config.toml
model = "image classifier"
dataset = "photos of plants and fungi (iNaturalist)"
train_examples = 90422
image_size = 48
crop_scale_min = 0.7
horizontal_flip = true
translate = 0.12
targets = ["class", "family", "species"]
num_classes = [11, 120, 500]
arch = "caformer"
norm = "layernorm"
norm_position = "pre"
activation = "gelu"
mlp_ratio = 6
head_dim = 16
fused_qkv = true
qk_norm = false
parallel_block = false
dropout = 0.05
inner_norm = false
patch_size = [2, 2]
depths = [2, 2, 4, 2]
widths = [96, 192, 384, 768]
kernel_size = 3
mixing = "cutmix"
label_smoothing = 0.1
loss = "cross_entropy"
init = "xavier_uniform"
residual_init = "none"
optimizer = "adamw"
lr = 0.00046
beta1 = 0.9
beta2 = 0.98
eps = 1e-08
steps = 12700
batch_size = 192
epochs = 27.0
lr_schedule = "cosine_restarts"
final_lr_fraction = 0.1
warmup_steps = 380
weight_decay = 0.2
Rows from block 7, named by matrix and row number. Each number is 200 + 30 x the weight over its row's rms, rounded and kept within 0 to 999. All counts start at 0.
# qkv: attention query, key and value (stacked) (model.blocks.7.attn.qkv.weight, 1152x384), inputs 288-383
qkv.213,203,215,195,195,192,153,210,191,206,240,165,178,169,148,237,184,277,227,235,179,179,203,178,191,218,169,207,244,159,271,210,196,197,161,192,183,144,202,174,188,194,177,234,254,195,197,224,158,134,175,154,146,188,204,204,137,196,208,211,189,222,245,206,179,187,242,190,215,166,188,175,191,218,193,218,181,206,203,215,191,207,234,152,206,164,203,184,239,200,193,228,167,185,196,233,208
qkv.214,228,259,218,277,189,171,196,170,215,259,200,194,134,184,198,209,188,208,168,258,182,179,164,182,202,220,241,206,223,126,176,209,227,186,188,212,181,168,188,219,272,216,207,213,182,208,230,189,238,180,207,212,241,238,179,236,214,217,205,164,225,185,187,256,147,159,233,184,188,182,236,201,223,176,250,234,203,183,175,232,124,163,188,233,163,161,164,200,152,232,250,233,172,196,224,233
qkv.215,225,225,191,160,224,170,154,192,156,115,211,196,242,204,168,209,238,204,239,161,159,181,217,216,199,212,207,219,143,235,204,174,241,214,221,163,234,193,228,164,197,188,223,152,177,199,203,241,219,180,179,192,180,205,217,178,202,212,162,211,145,162,193,195,218,213,247,138,217,178,179,211,167,283,133,160,145,179,207,217,214,185,208,209,230,210,226,213,203,177,187,193,225,231,229,202
qkv.216,179,144,171,108,167,193,226,232,226,202,158,250,217,207,169,229,167,223,149,204,207,274,187,224,185,176,172,220,220,174,156,191,207,204,188,195,207,204,187,237,197,222,171,216,201,214,141,217,167,224,199,168,246,231,218,214,222,153,169,212,230,198,173,252,185,182,167,194,243,255,205,184,252,116,207,188,260,227,187,187,213,204,206,268,170,215,182,153,257,229,169,244,169,184,187,158
qkv.217,200,211,203,194,181,163,232,169,240,143,216,145,209,219,187,189,157,211,171,193,158,190,231,205,185,178,168,214,176,150,164,208,194,192,177,175,170,222,202,241,224,216,150,199,238,149,182,239,198,172,218,200,258,239,209,264,197,139,167,208,185,196,169,282,183,204,179,158,190,238,214,218,219,195,166,194,200,206,153,206,182,145,194,233,171,149,229,240,196,185,244,210,215,230,202,186
qkv.218,225,217,254,196,225,228,223,197,157,210,222,188,154,216,185,155,166,188,250,193,195,205,186,194,166,197,168,184,212,234,200,166,235,221,229,185,186,242,172,201,193,200,208,269,169,214,246,201,210,202,204,185,228,159,190,147,150,204,208,227,157,221,269,177,191,157,262,197,175,178,209,217,149,287,208,207,146,192,192,215,240,169,261,147,244,203,199,243,190,159,204,195,187,244,129,208
qkv.219,210,218,124,235,180,156,221,161,224,167,199,182,182,182,181,203,204,227,135,195,152,166,210,231,217,180,239,228,180,186,163,207,163,151,180,181,196,190,209,224,229,168,191,199,204,174,145,272,188,172,211,191,239,215,206,235,226,200,170,194,153,197,179,239,171,213,230,160,212,262,191,183,220,225,177,222,173,145,236,206,213,168,203,202,197,169,197,226,175,182,188,179,187,207,235,249
qkv.220,170,144,168,138,144,142,208,176,178,156,203,230,196,130,200,191,286,220,168,226,217,230,202,239,210,197,178,206,210,225,178,196,245,171,169,228,246,228,229,192,123,182,224,198,234,198,190,228,171,195,179,149,196,229,191,192,208,193,194,194,210,211,244,183,178,193,187,178,216,191,168,166,222,206,188,251,209,177,192,157,259,212,187,234,217,224,177,166,222,207,140,177,235,207,221,217
qkv.221,147,213,267,216,205,185,188,206,157,168,213,178,174,267,195,173,214,185,202,184,167,181,252,219,138,210,232,131,190,208,181,249,180,226,176,202,200,241,197,142,197,239,231,198,142,233,214,206,207,205,239,214,173,144,242,201,153,208,219,198,209,192,265,180,258,180,238,185,163,135,200,243,134,210,237,209,210,218,182,186,221,244,192,173,224,210,230,204,231,132,196,146,239,242,168,188
qkv.222,205,239,178,253,179,233,228,195,188,228,186,204,198,180,188,218,194,210,243,257,220,170,201,236,157,188,249,215,208,205,186,253,159,188,231,220,185,183,206,226,221,203,186,221,217,214,256,193,224,171,193,225,182,143,165,184,222,196,223,223,203,196,257,238,194,184,261,170,173,194,180,208,186,235,215,221,185,178,241,195,149,184,236,231,199,200,251,209,172,173,242,251,228,219,164,249
qkv.223,199,266,206,250,217,214,233,143,220,214,247,188,192,173,180,189,222,203,237,209,207,160,206,197,178,169,204,166,211,228,205,234,206,129,206,219,184,168,153,192,187,164,235,187,138,172,264,230,176,155,224,246,232,177,189,195,178,259,220,181,230,179,221,139,220,202,273,151,195,235,206,184,167,259,221,207,181,184,265,251,255,216,184,186,204,199,198,205,175,161,182,204,191,215,219,221
qkv.224,221,184,210,236,223,206,217,147,192,118,153,235,194,202,166,196,207,236,226,203,186,183,203,229,165,159,175,228,203,232,225,230,237,175,221,137,244,213,192,194,185,214,257,201,158,219,175,187,232,224,238,200,169,193,244,180,188,228,212,196,191,211,227,268,210,159,196,197,149,192,207,200,172,200,183,228,146,180,228,198,228,205,177,207,233,199,213,255,233,139,170,192,236,172,209,244
qkv.225,164,210,233,143,194,139,214,189,227,250,154,183,166,195,176,203,169,159,185,196,155,201,190,139,231,243,177,222,198,183,174,225,195,209,182,218,236,210,186,186,251,185,201,154,164,220,202,194,190,174,163,204,250,172,234,222,151,174,208,202,249,210,177,195,180,230,232,197,182,168,206,211,176,174,191,170,190,199,200,230,202,205,191,230,207,196,204,197,185,195,232,193,235,205,232,253
qkv.226,183,180,171,216,192,144,148,233,217,248,212,179,171,224,200,222,195,242,204,173,182,249,205,153,250,217,211,233,206,180,186,173,179,219,191,219,196,214,232,209,192,189,157,190,248,213,209,193,182,183,210,201,230,215,189,198,194,143,150,239,158,205,179,161,198,170,186,246,137,221,251,221,209,162,197,149,183,175,133,170,140,251,169,155,244,209,183,222,244,241,219,243,192,239,195,197
qkv.227,205,203,228,252,191,205,199,219,182,221,233,212,157,201,268,235,190,207,193,234,188,208,237,245,161,236,237,162,202,158,169,228,189,182,179,185,189,167,219,242,242,190,222,221,214,230,227,209,258,153,266,179,206,208,189,213,248,261,217,245,174,168,155,219,250,257,234,192,192,170,205,199,191,170,261,134,175,177,209,180,211,203,217,171,165,178,178,167,220,197,197,233,243,198,186,215
qkv.228,180,191,237,185,185,171,243,123,245,169,182,172,227,152,174,147,191,189,186,212,166,156,155,198,161,159,170,240,125,203,202,175,214,204,209,179,254,178,168,183,245,232,228,204,143,159,209,172,185,194,220,240,213,173,247,184,210,199,190,221,256,201,229,223,232,167,207,172,233,224,184,176,229,175,198,233,191,203,208,184,230,170,225,222,140,176,229,225,189,173,226,174,175,192,237,230
qkv.229,238,208,168,187,197,172,173,237,238,202,230,255,236,258,173,212,221,194,221,229,173,237,210,233,130,230,210,209,165,194,182,212,185,256,182,236,143,214,197,197,186,223,214,229,230,195,237,234,232,221,194,194,167,231,180,204,195,264,202,158,189,192,155,187,203,236,203,173,219,201,220,178,167,236,163,234,209,203,224,210,159,239,185,173,206,249,185,186,221,157,158,265,199,207,218,154
qkv.230,153,155,173,163,194,211,202,205,172,211,141,194,202,184,204,118,266,259,216,165,222,176,197,164,221,164,225,247,196,215,231,172,175,193,208,156,245,177,226,167,192,181,199,174,190,254,146,194,169,228,224,210,181,188,239,178,180,175,207,259,199,200,195,196,158,187,163,265,189,221,152,178,195,186,168,210,177,211,152,181,237,238,151,146,250,193,264,203,164,273,175,170,193,165,174,223
qkv.231,172,219,226,159,246,188,172,243,173,257,186,94,199,166,206,205,190,144,198,178,251,220,195,175,224,203,161,201,231,191,219,215,203,157,243,214,194,165,224,200,245,168,162,194,155,175,170,208,168,185,192,176,222,170,218,203,183,194,199,187,246,231,193,169,181,244,202,137,208,194,214,229,203,185,165,186,194,172,253,216,220,165,235,246,174,164,253,220,159,229,223,195,214,188,222,221
qkv.232,209,169,161,210,222,234,237,176,185,203,147,226,231,196,222,142,271,186,198,195,220,183,189,215,173,186,168,248,179,201,156,172,178,229,199,195,258,191,215,217,164,158,199,214,181,220,144,187,195,223,227,164,180,138,225,198,231,166,210,183,216,263,227,256,212,189,202,241,180,180,169,190,187,194,170,254,245,205,193,222,200,206,195,196,229,242,223,183,216,183,176,218,183,201,217,207
qkv.233,215,209,195,171,190,227,203,204,145,248,170,235,184,230,256,182,261,171,232,221,271,222,243,157,228,192,202,218,248,212,220,171,204,205,166,197,240,216,212,214,222,208,176,178,183,228,209,208,231,209,169,159,183,132,243,204,260,193,188,266,195,181,268,177,185,198,159,212,192,218,145,223,219,221,191,142,201,232,134,208,216,225,207,132,284,276,186,180,204,231,219,247,160,181,165,227
qkv.234,211,223,207,185,180,230,227,180,256,235,184,243,215,200,188,165,215,205,216,207,253,181,206,193,165,168,236,255,222,175,177,222,235,212,134,187,228,193,231,222,223,182,203,249,266,245,138,212,182,258,211,200,166,172,229,198,215,227,216,187,192,206,226,173,219,215,196,207,221,187,176,182,170,252,184,214,225,218,177,161,208,247,199,219,180,195,225,180,181,182,132,223,185,183,177,242
qkv.235,232,230,195,248,169,186,176,248,186,190,227,216,195,240,206,240,220,211,233,208,174,192,202,223,185,238,246,177,216,192,226,186,167,195,195,202,137,208,234,223,148,185,225,224,207,206,223,245,255,218,216,153,203,153,158,180,175,242,173,231,195,214,201,190,203,201,232,241,168,195,214,208,169,205,226,206,178,171,185,222,153,210,210,176,198,239,147,215,230,167,172,277,201,252,209,156
qkv.236,185,215,200,218,181,141,181,198,222,238,200,153,179,155,169,222,201,150,205,202,195,201,255,165,211,222,167,211,204,192,185,220,179,177,202,194,209,191,149,165,202,228,180,193,166,165,220,231,193,179,209,227,223,180,237,196,212,193,211,234,201,192,195,173,145,183,226,156,198,194,214,239,151,247,219,175,223,135,209,258,197,182,241,234,215,167,191,264,207,195,198,177,220,185,242,219
qkv.237,198,161,189,228,221,233,208,221,207,175,186,243,227,266,250,159,255,247,215,210,195,242,164,214,198,200,204,228,193,154,214,196,174,178,159,172,203,256,230,226,197,236,187,234,226,265,149,234,245,251,191,170,183,174,194,166,229,210,185,221,216,250,201,209,233,218,193,268,175,225,156,175,230,201,166,226,199,211,134,136,226,210,159,226,217,206,227,144,204,212,179,230,226,231,149,206
qkv.238,173,153,202,183,195,201,175,222,201,188,145,253,173,233,236,224,231,251,217,161,232,233,235,203,241,164,211,185,205,236,248,198,159,199,220,215,252,160,260,187,182,218,240,240,194,185,169,170,186,212,198,173,155,228,181,143,219,155,155,246,174,212,203,177,219,189,151,259,201,216,171,176,240,168,237,177,211,223,191,186,222,234,144,197,257,221,220,160,225,263,198,230,242,164,149,210
qkv.239,215,230,189,221,185,143,172,192,186,178,204,176,227,172,137,216,211,202,222,197,146,162,222,196,173,224,183,199,200,228,178,204,205,240,215,207,186,209,163,154,176,176,164,177,187,149,234,199,199,179,205,202,179,248,229,169,155,227,236,195,150,207,150,203,154,194,252,194,189,208,249,249,223,221,228,198,202,199,230,219,154,213,184,227,215,210,195,229,226,207,214,165,232,283,261,191
qkv.240,186,250,165,211,184,205,215,160,245,165,184,217,104,181,238,157,176,234,271,182,218,154,255,167,213,279,218,159,215,228,169,194,191,247,204,194,158,183,169,211,248,179,228,221,184,198,203,212,187,150,199,177,203,145,238,210,224,238,242,190,209,235,192,177,198,257,218,191,211,219,231,216,213,185,198,224,182,112,239,195,185,189,197,178,212,216,209,229,219,138,213,202,176,250,186,188
qkv.241,230,183,201,231,176,256,189,231,219,180,191,234,217,239,183,199,205,206,214,219,162,239,222,282,168,196,220,195,211,136,172,216,175,185,194,184,247,190,245,248,233,171,176,224,217,177,184,230,179,244,274,154,198,216,188,257,238,176,191,166,223,212,142,181,225,132,199,221,214,192,172,182,200,197,233,194,185,220,147,200,187,195,157,234,210,225,192,140,204,170,215,263,199,211,171,180
qkv.242,152,160,236,169,158,145,227,170,222,220,170,197,263,124,237,209,249,148,166,181,246,193,192,233,243,194,197,199,247,250,242,222,183,208,197,210,273,197,212,182,181,207,192,236,219,187,198,209,186,219,179,215,197,216,174,181,166,194,230,203,165,215,169,253,220,165,189,232,177,188,175,169,214,179,231,190,257,192,261,214,204,195,153,215,211,235,189,182,238,232,227,234,203,143,203,218
qkv.243,258,193,168,217,253,216,239,269,181,218,207,175,189,239,187,153,227,185,200,199,192,201,241,157,178,154,218,224,144,128,168,231,235,235,190,192,128,169,140,147,204,169,153,205,185,218,209,226,244,190,176,190,161,215,195,195,226,192,147,203,205,201,177,222,130,213,212,131,217,218,228,214,165,167,228,222,186,206,208,217,195,176,251,176,197,146,187,200,183,219,170,148,220,188,237,223
qkv.244,184,181,226,223,180,218,157,221,141,180,229,173,213,249,210,259,168,173,227,166,223,183,210,221,169,190,180,180,187,188,216,229,216,164,188,158,243,151,202,238,201,240,188,235,185,168,231,161,203,169,187,233,231,159,221,205,181,195,251,193,208,224,204,174,197,223,207,242,182,198,253,216,187,212,190,202,188,254,223,173,229,184,188,181,225,187,157,200,248,201,226,267,217,163,197,156
qkv.245,250,210,201,216,147,170,207,182,161,192,192,198,246,229,214,228,185,209,155,198,138,170,199,209,213,161,290,193,126,182,146,163,164,183,236,185,236,194,194,239,224,219,196,212,205,181,183,265,214,213,259,175,227,233,172,276,224,168,174,212,216,189,164,218,153,227,160,220,187,193,126,215,149,221,216,213,206,234,149,249,149,182,148,248,157,194,228,188,169,226,227,229,173,246,227,230
qkv.246,231,249,231,190,181,207,154,217,195,155,252,199,174,247,192,222,179,261,214,177,175,252,228,262,226,222,161,210,174,174,244,242,255,187,180,169,219,195,218,209,228,154,223,255,244,201,168,218,202,167,217,179,230,227,155,265,220,180,189,176,229,233,191,199,231,166,183,181,203,253,183,176,205,180,246,197,193,222,173,221,255,185,223,218,153,156,209,156,189,165,194,224,165,171,196,166
qkv.247,282,214,220,227,202,177,222,248,224,223,198,242,118,235,152,147,218,183,249,180,205,180,178,202,166,219,212,194,199,133,198,239,225,226,144,191,146,227,166,167,278,181,260,212,186,183,188,229,186,235,196,205,161,251,191,208,265,166,154,235,249,212,205,218,175,176,221,170,209,170,217,232,211,199,194,191,225,193,157,185,228,208,205,193,170,228,170,208,211,176,215,172,198,261,224,181
qkv.248,230,207,137,137,233,183,256,255,218,195,219,244,252,201,184,252,205,194,203,183,252,228,179,223,166,135,131,210,199,169,224,199,187,195,188,250,160,200,185,214,190,199,145,185,224,189,211,201,229,247,184,219,199,255,197,175,193,173,165,188,203,178,188,198,169,171,195,225,227,241,191,185,278,152,189,232,217,222,195,158,202,189,222,195,169,153,182,147,200,211,179,160,145,183,257,211
qkv.249,194,195,196,221,242,205,226,231,208,208,189,162,97,221,151,195,217,205,244,201,223,181,207,137,186,233,188,133,227,227,210,196,234,253,225,159,158,223,174,146,152,195,261,226,174,221,243,205,190,159,158,212,193,212,192,198,212,210,198,231,220,233,274,142,167,218,177,168,161,180,234,221,162,227,237,159,160,162,208,223,192,211,237,146,227,251,187,196,187,189,175,167,222,226,193,182
qkv.250,243,199,153,218,204,163,165,211,175,160,204,187,218,217,230,222,207,196,204,158,233,188,206,188,175,245,233,160,127,219,201,226,263,210,198,187,216,217,173,225,235,237,251,154,235,173,201,228,202,154,160,205,195,177,180,181,165,200,197,202,186,215,192,194,177,244,252,185,238,184,209,220,193,183,160,185,208,210,237,196,202,215,212,213,197,203,190,182,240,205,166,178,207,246,223,188
qkv.251,188,204,171,146,192,206,176,124,137,176,227,206,301,188,233,262,189,236,171,222,187,205,193,244,201,185,203,207,204,224,230,217,217,166,201,157,287,200,248,247,150,240,216,200,270,248,201,205,223,179,188,227,183,213,157,239,171,162,256,150,195,185,171,233,237,258,214,211,247,224,160,196,186,186,146,144,217,236,258,223,205,207,175,210,225,181,218,169,191,209,234,228,221,216,240,207
qkv.252,140,149,237,171,210,191,184,202,216,238,153,199,218,185,204,198,214,147,157,187,226,204,182,224,258,155,144,219,226,160,255,218,200,234,175,214,176,203,206,224,189,183,152,185,169,239,155,221,216,232,216,191,209,223,206,195,169,163,205,218,160,182,149,193,252,152,163,262,198,230,175,185,195,198,235,230,244,179,176,145,184,179,178,213,244,185,199,201,201,202,210,207,236,144,181,196
qkv.253,207,181,181,177,192,175,150,146,171,164,224,163,234,204,193,229,182,216,172,193,165,224,206,230,221,214,264,182,161,168,145,209,229,168,225,168,289,180,213,222,222,193,242,226,236,199,198,251,207,188,202,186,231,192,218,256,180,220,230,191,211,188,182,191,175,247,211,233,242,202,142,172,140,222,189,213,189,174,205,194,221,230,182,268,185,126,180,212,217,182,228,193,181,252,263,198
qkv.254,171,178,247,169,198,191,197,217,200,238,190,219,154,166,176,219,205,200,200,157,228,182,194,167,182,218,144,195,183,247,267,186,211,261,186,194,156,251,217,122,130,205,166,215,162,215,229,170,183,188,124,230,164,153,232,149,155,199,238,190,220,222,184,195,236,159,176,182,166,179,226,217,211,192,219,187,176,180,210,203,197,208,228,163,222,276,192,177,228,191,191,216,247,220,150,181
qkv.255,170,216,221,194,210,230,218,196,246,232,166,264,171,139,214,197,199,162,144,205,242,217,190,186,216,208,195,217,240,192,236,175,171,219,171,200,164,213,241,187,177,222,148,187,162,225,166,172,196,246,188,187,188,194,214,154,220,203,163,249,217,234,138,233,244,102,202,257,158,195,226,207,232,178,203,209,259,205,145,213,178,242,191,140,197,208,221,188,230,240,193,186,225,172,171,233
qkv.256,244,234,267,131,241,195,222,282,185,199,222,208,195,237,204,225,232,191,233,150,159,239,213,224,183,275,228,194,185,203,209,169,198,197,203,190,176,194,186,132,135,216,199,171,167,207,212,167,248,192,184,156,215,175,228,174,191,214,191,205,158,224,178,213,167,175,226,195,144,159,279,184,175,192,217,171,166,175,157,191,214,191,231,116,278,214,174,212,176,150,213,199,202,196,177,116
qkv.257,167,193,260,164,190,182,190,211,247,188,217,170,201,222,227,267,201,148,206,188,182,202,246,198,239,213,230,215,191,190,164,150,220,203,226,147,246,208,156,165,212,215,231,150,164,166,224,201,232,178,224,188,206,142,228,188,172,267,200,217,215,219,202,210,249,178,217,157,209,196,225,207,170,209,236,175,230,186,178,239,236,226,212,153,198,173,193,224,206,163,204,165,189,238,236,201
qkv.258,143,218,197,213,187,180,211,159,195,151,188,185,216,224,257,224,181,154,200,215,206,202,204,156,214,173,215,161,186,225,157,230,194,156,232,194,184,149,210,215,195,191,200,215,177,159,186,226,203,177,242,189,187,172,253,229,223,243,224,249,171,213,146,228,243,153,220,203,189,237,220,239,171,199,245,205,206,201,209,216,193,222,156,160,153,169,219,268,171,241,197,162,235,204,219,207
qkv.259,234,142,245,220,261,242,200,184,210,179,220,212,167,240,203,159,175,177,233,248,241,259,229,200,254,231,173,163,264,177,177,170,175,177,202,199,232,223,201,248,224,225,197,225,147,220,186,219,227,185,252,175,164,196,192,205,241,196,184,232,204,228,226,252,194,162,203,151,224,209,163,176,159,180,264,158,196,221,162,177,219,163,212,187,184,205,205,184,212,219,144,224,214,173,180,156
qkv.260,195,187,208,150,229,184,181,242,210,172,209,238,194,237,189,185,227,205,227,210,217,256,250,179,232,275,166,238,221,200,223,161,209,259,166,213,211,178,216,195,175,162,249,204,194,251,192,127,226,189,183,149,176,206,237,155,152,223,158,174,184,217,208,239,248,218,197,208,159,236,206,175,224,198,222,179,224,229,170,187,200,203,245,186,239,198,205,206,274,189,210,205,164,199,168,175
qkv.261,186,185,138,236,173,185,202,157,239,228,160,190,230,164,205,176,206,228,190,245,169,188,187,195,217,103,230,221,224,193,172,235,176,192,219,211,217,207,250,231,273,223,193,233,240,210,173,181,163,245,204,253,236,268,183,201,250,194,211,225,196,191,204,185,230,225,146,186,254,228,125,207,245,206,166,211,206,180,185,179,190,209,130,226,136,157,200,187,223,226,193,217,155,164,179,279
qkv.262,211,175,195,220,204,237,229,158,194,229,218,241,199,196,204,164,187,257,245,218,189,206,174,205,237,140,177,192,221,185,207,192,168,196,181,191,235,226,285,231,221,209,182,249,233,245,165,208,140,216,256,161,167,264,186,244,227,180,140,232,221,196,199,235,199,202,150,250,251,201,130,168,238,134,188,200,221,240,169,152,194,187,182,246,216,230,178,165,194,268,216,223,151,169,177,161
qkv.263,191,186,255,174,165,208,192,194,229,169,225,213,194,187,230,178,223,201,236,193,170,279,201,242,209,186,210,165,212,175,228,203,231,173,202,192,211,207,245,238,160,170,220,194,199,220,172,165,208,205,243,136,118,241,212,200,202,230,166,185,226,233,205,206,231,260,192,187,240,195,186,189,180,185,188,181,184,199,165,157,236,217,152,234,225,175,210,188,266,249,178,233,193,243,185,160
qkv.264,185,235,160,281,160,207,201,231,182,253,217,221,193,218,197,226,174,216,187,248,237,167,235,237,209,161,231,161,246,173,166,267,173,170,232,220,213,218,244,247,193,234,225,212,227,188,210,254,184,201,252,193,174,195,186,238,264,201,182,224,193,189,216,197,175,187,182,142,190,187,186,208,172,192,254,229,230,170,193,225,223,174,150,195,203,185,247,211,190,219,206,165,222,163,222,205
qkv.265,207,174,208,227,229,204,213,194,262,174,187,207,187,215,218,227,248,206,250,213,203,264,204,173,219,202,174,198,258,239,155,138,209,200,177,142,200,195,206,188,236,157,270,210,198,204,204,140,176,230,266,195,134,186,218,181,186,194,217,220,199,195,225,198,251,206,136,180,176,195,153,167,190,184,226,157,265,224,143,207,227,189,212,172,218,206,211,185,250,234,195,205,127,189,145,207
qkv.266,196,253,205,208,210,218,177,219,159,233,163,194,182,194,227,194,191,163,172,211,200,203,185,158,204,201,189,188,183,165,123,240,231,189,230,172,212,195,166,201,156,200,241,217,133,190,265,173,212,206,205,182,211,159,176,190,209,254,186,196,158,181,199,208,197,199,209,145,188,158,274,228,132,253,201,231,177,169,232,226,232,178,220,204,212,209,165,195,210,160,214,146,231,175,189,211
qkv.267,177,188,215,200,188,201,193,173,212,175,154,181,219,134,238,238,206,222,191,179,172,189,155,196,185,122,227,196,164,256,198,186,217,172,198,166,266,160,248,211,155,172,191,206,211,180,250,249,171,224,170,186,160,196,252,181,196,177,213,206,231,180,181,234,215,204,153,265,182,204,178,172,215,198,203,175,206,192,202,233,248,231,143,167,168,211,191,202,212,204,217,175,233,184,225,222
qkv.268,230,207,204,217,187,227,235,233,157,195,155,215,214,227,268,208,195,146,183,185,228,199,242,197,196,129,270,145,194,214,144,179,176,159,220,223,193,180,190,188,167,236,165,228,193,164,216,202,226,170,218,207,181,165,186,166,214,205,169,198,204,185,186,230,195,187,194,169,222,163,196,217,141,235,261,255,185,184,217,165,260,212,216,222,162,184,196,235,211,214,144,160,272,187,217,184
qkv.269,158,162,238,198,222,189,199,192,217,182,238,232,157,214,236,205,208,221,213,192,200,223,231,223,259,180,244,223,225,173,197,191,191,148,191,200,241,201,212,235,225,163,179,168,209,175,225,179,187,185,236,184,171,250,230,229,189,192,217,203,212,216,180,246,250,221,184,231,232,211,151,204,211,168,233,165,224,186,188,171,198,199,183,187,207,200,235,150,191,259,194,212,219,231,190,154
qkv.270,192,204,217,166,249,162,154,208,197,204,238,142,223,203,173,210,203,189,186,206,167,165,252,181,157,235,172,219,192,206,223,201,228,198,223,236,172,231,123,166,250,208,217,213,194,180,223,188,220,139,171,203,250,155,167,220,184,220,215,198,152,191,196,183,192,223,214,152,176,179,200,262,168,195,184,177,183,220,189,252,188,205,241,198,197,224,240,218,188,110,247,178,176,199,203,216
qkv.271,164,168,198,244,145,182,216,155,253,226,141,169,212,171,214,145,161,234,150,238,221,170,159,220,197,191,262,240,217,210,182,196,130,151,219,200,190,194,232,207,260,201,236,167,195,226,141,251,223,228,278,200,209,276,217,208,214,198,162,235,228,186,173,205,240,178,171,188,214,207,160,227,249,182,240,225,248,218,194,197,194,185,167,200,175,218,214,229,180,192,234,229,168,149,217,210
qkv.272,212,228,158,181,224,202,182,187,235,215,223,170,231,185,181,236,219,158,191,212,233,209,277,188,197,183,227,188,183,176,197,205,173,235,123,231,176,268,163,214,216,232,166,181,231,179,178,204,240,200,238,167,201,199,203,177,162,203,194,247,169,211,234,179,215,171,230,143,174,195,173,198,198,208,173,166,231,207,168,229,166,164,232,194,174,188,252,218,223,240,200,230,220,211,171,205
qkv.273,178,203,236,240,228,224,233,200,227,264,200,217,198,166,219,229,186,206,209,158,210,170,206,151,199,198,156,216,175,232,229,202,221,196,184,222,177,203,208,145,203,240,219,241,225,218,229,201,203,214,181,242,173,144,195,169,132,213,218,240,233,202,200,110,203,172,175,268,200,177,224,217,238,205,158,231,206,208,209,213,238,222,166,149,222,194,218,199,137,198,224,169,192,178,193,219
qkv.274,259,200,223,162,148,203,210,220,148,235,166,208,178,208,203,239,237,240,172,204,184,242,153,219,178,206,187,197,229,126,164,179,222,169,252,171,264,118,219,217,206,155,165,232,158,169,219,185,125,177,216,275,173,157,234,229,186,186,236,147,247,229,124,178,207,207,188,240,235,185,195,161,205,169,186,220,237,152,227,239,224,220,239,179,218,166,162,217,167,189,181,174,170,218,252,181
qkv.275,205,200,210,240,223,223,204,198,191,140,176,199,200,193,201,162,199,270,198,156,150,150,172,147,231,235,179,220,129,249,222,165,228,210,217,203,194,172,196,177,180,206,227,179,168,216,198,179,150,217,203,209,165,143,216,174,126,162,196,172,204,265,194,218,255,184,222,249,200,216,172,194,227,261,178,271,149,202,245,208,263,204,190,201,235,226,213,246,173,216,187,190,234,213,206,244
qkv.276,223,251,250,175,211,199,210,176,215,291,187,188,164,205,208,282,219,162,203,164,194,199,163,178,167,194,161,206,193,224,228,192,199,194,230,191,226,139,191,178,223,208,184,184,205,129,195,189,127,177,187,273,245,160,207,207,176,207,279,164,217,192,181,202,183,198,198,212,212,216,193,222,192,144,187,167,227,227,186,190,207,158,225,177,203,153,222,246,131,166,248,161,146,185,197,245
qkv.277,242,204,223,172,171,229,224,182,172,182,218,205,230,194,228,194,190,160,159,214,201,198,172,262,221,185,184,201,259,162,142,205,154,204,168,218,204,188,230,231,220,158,197,218,232,214,183,211,188,211,194,185,224,270,163,225,248,207,219,194,167,186,190,227,200,236,224,177,247,200,176,189,176,165,254,131,262,181,245,249,194,169,182,242,138,191,155,198,200,192,218,192,210,187,184,183
qkv.278,213,199,211,155,177,177,268,193,176,249,205,236,182,188,231,194,157,181,205,194,238,215,148,243,152,188,179,219,217,206,227,187,198,154,212,216,227,154,195,186,223,211,205,259,174,201,264,195,116,173,190,261,207,209,228,223,215,205,220,155,215,206,164,192,195,214,181,204,230,216,232,200,237,165,218,165,251,238,241,182,243,195,220,213,157,141,181,201,192,194,237,199,189,173,169,179
qkv.279,188,212,185,241,255,218,153,214,188,173,221,179,245,162,164,140,225,196,215,198,172,164,213,198,239,178,226,198,200,219,203,205,205,180,184,178,169,267,199,216,179,194,170,139,230,230,176,217,244,189,201,172,156,196,166,200,190,195,173,200,175,212,202,237,191,183,213,156,214,211,224,214,210,289,202,214,186,256,193,192,183,193,167,188,218,227,216,188,219,237,183,196,209,180,168,207
qkv.280,214,206,202,220,156,207,182,216,194,184,191,219,247,216,210,224,175,193,184,217,161,221,216,285,230,177,251,200,207,171,146,170,140,196,211,237,195,192,191,247,196,164,175,203,222,206,204,237,251,240,230,148,217,230,166,201,226,180,189,201,171,190,177,249,178,193,223,197,177,230,171,195,205,210,174,142,224,187,192,201,128,166,172,225,174,143,225,178,158,197,201,220,203,251,217,172
qkv.281,177,192,170,220,238,206,146,183,215,100,179,202,225,172,199,129,212,250,202,191,160,176,201,204,258,185,240,203,145,230,169,188,169,211,233,163,215,241,197,206,180,233,194,200,209,198,186,246,244,199,206,160,183,209,215,190,168,198,127,215,175,246,185,234,212,215,213,172,198,239,207,206,175,216,161,253,139,194,219,188,242,224,170,256,198,233,187,220,234,198,169,192,269,188,224,218
qkv.282,214,203,245,145,175,227,200,164,229,172,187,238,163,199,230,255,231,176,228,175,169,212,171,203,217,157,167,195,221,144,186,156,243,214,258,231,244,121,190,196,186,187,157,234,177,202,212,210,161,219,202,271,192,174,213,197,221,179,222,204,239,173,150,196,223,185,164,196,214,192,211,192,174,142,179,202,214,158,218,210,232,176,189,182,266,223,168,195,173,217,192,163,180,196,238,214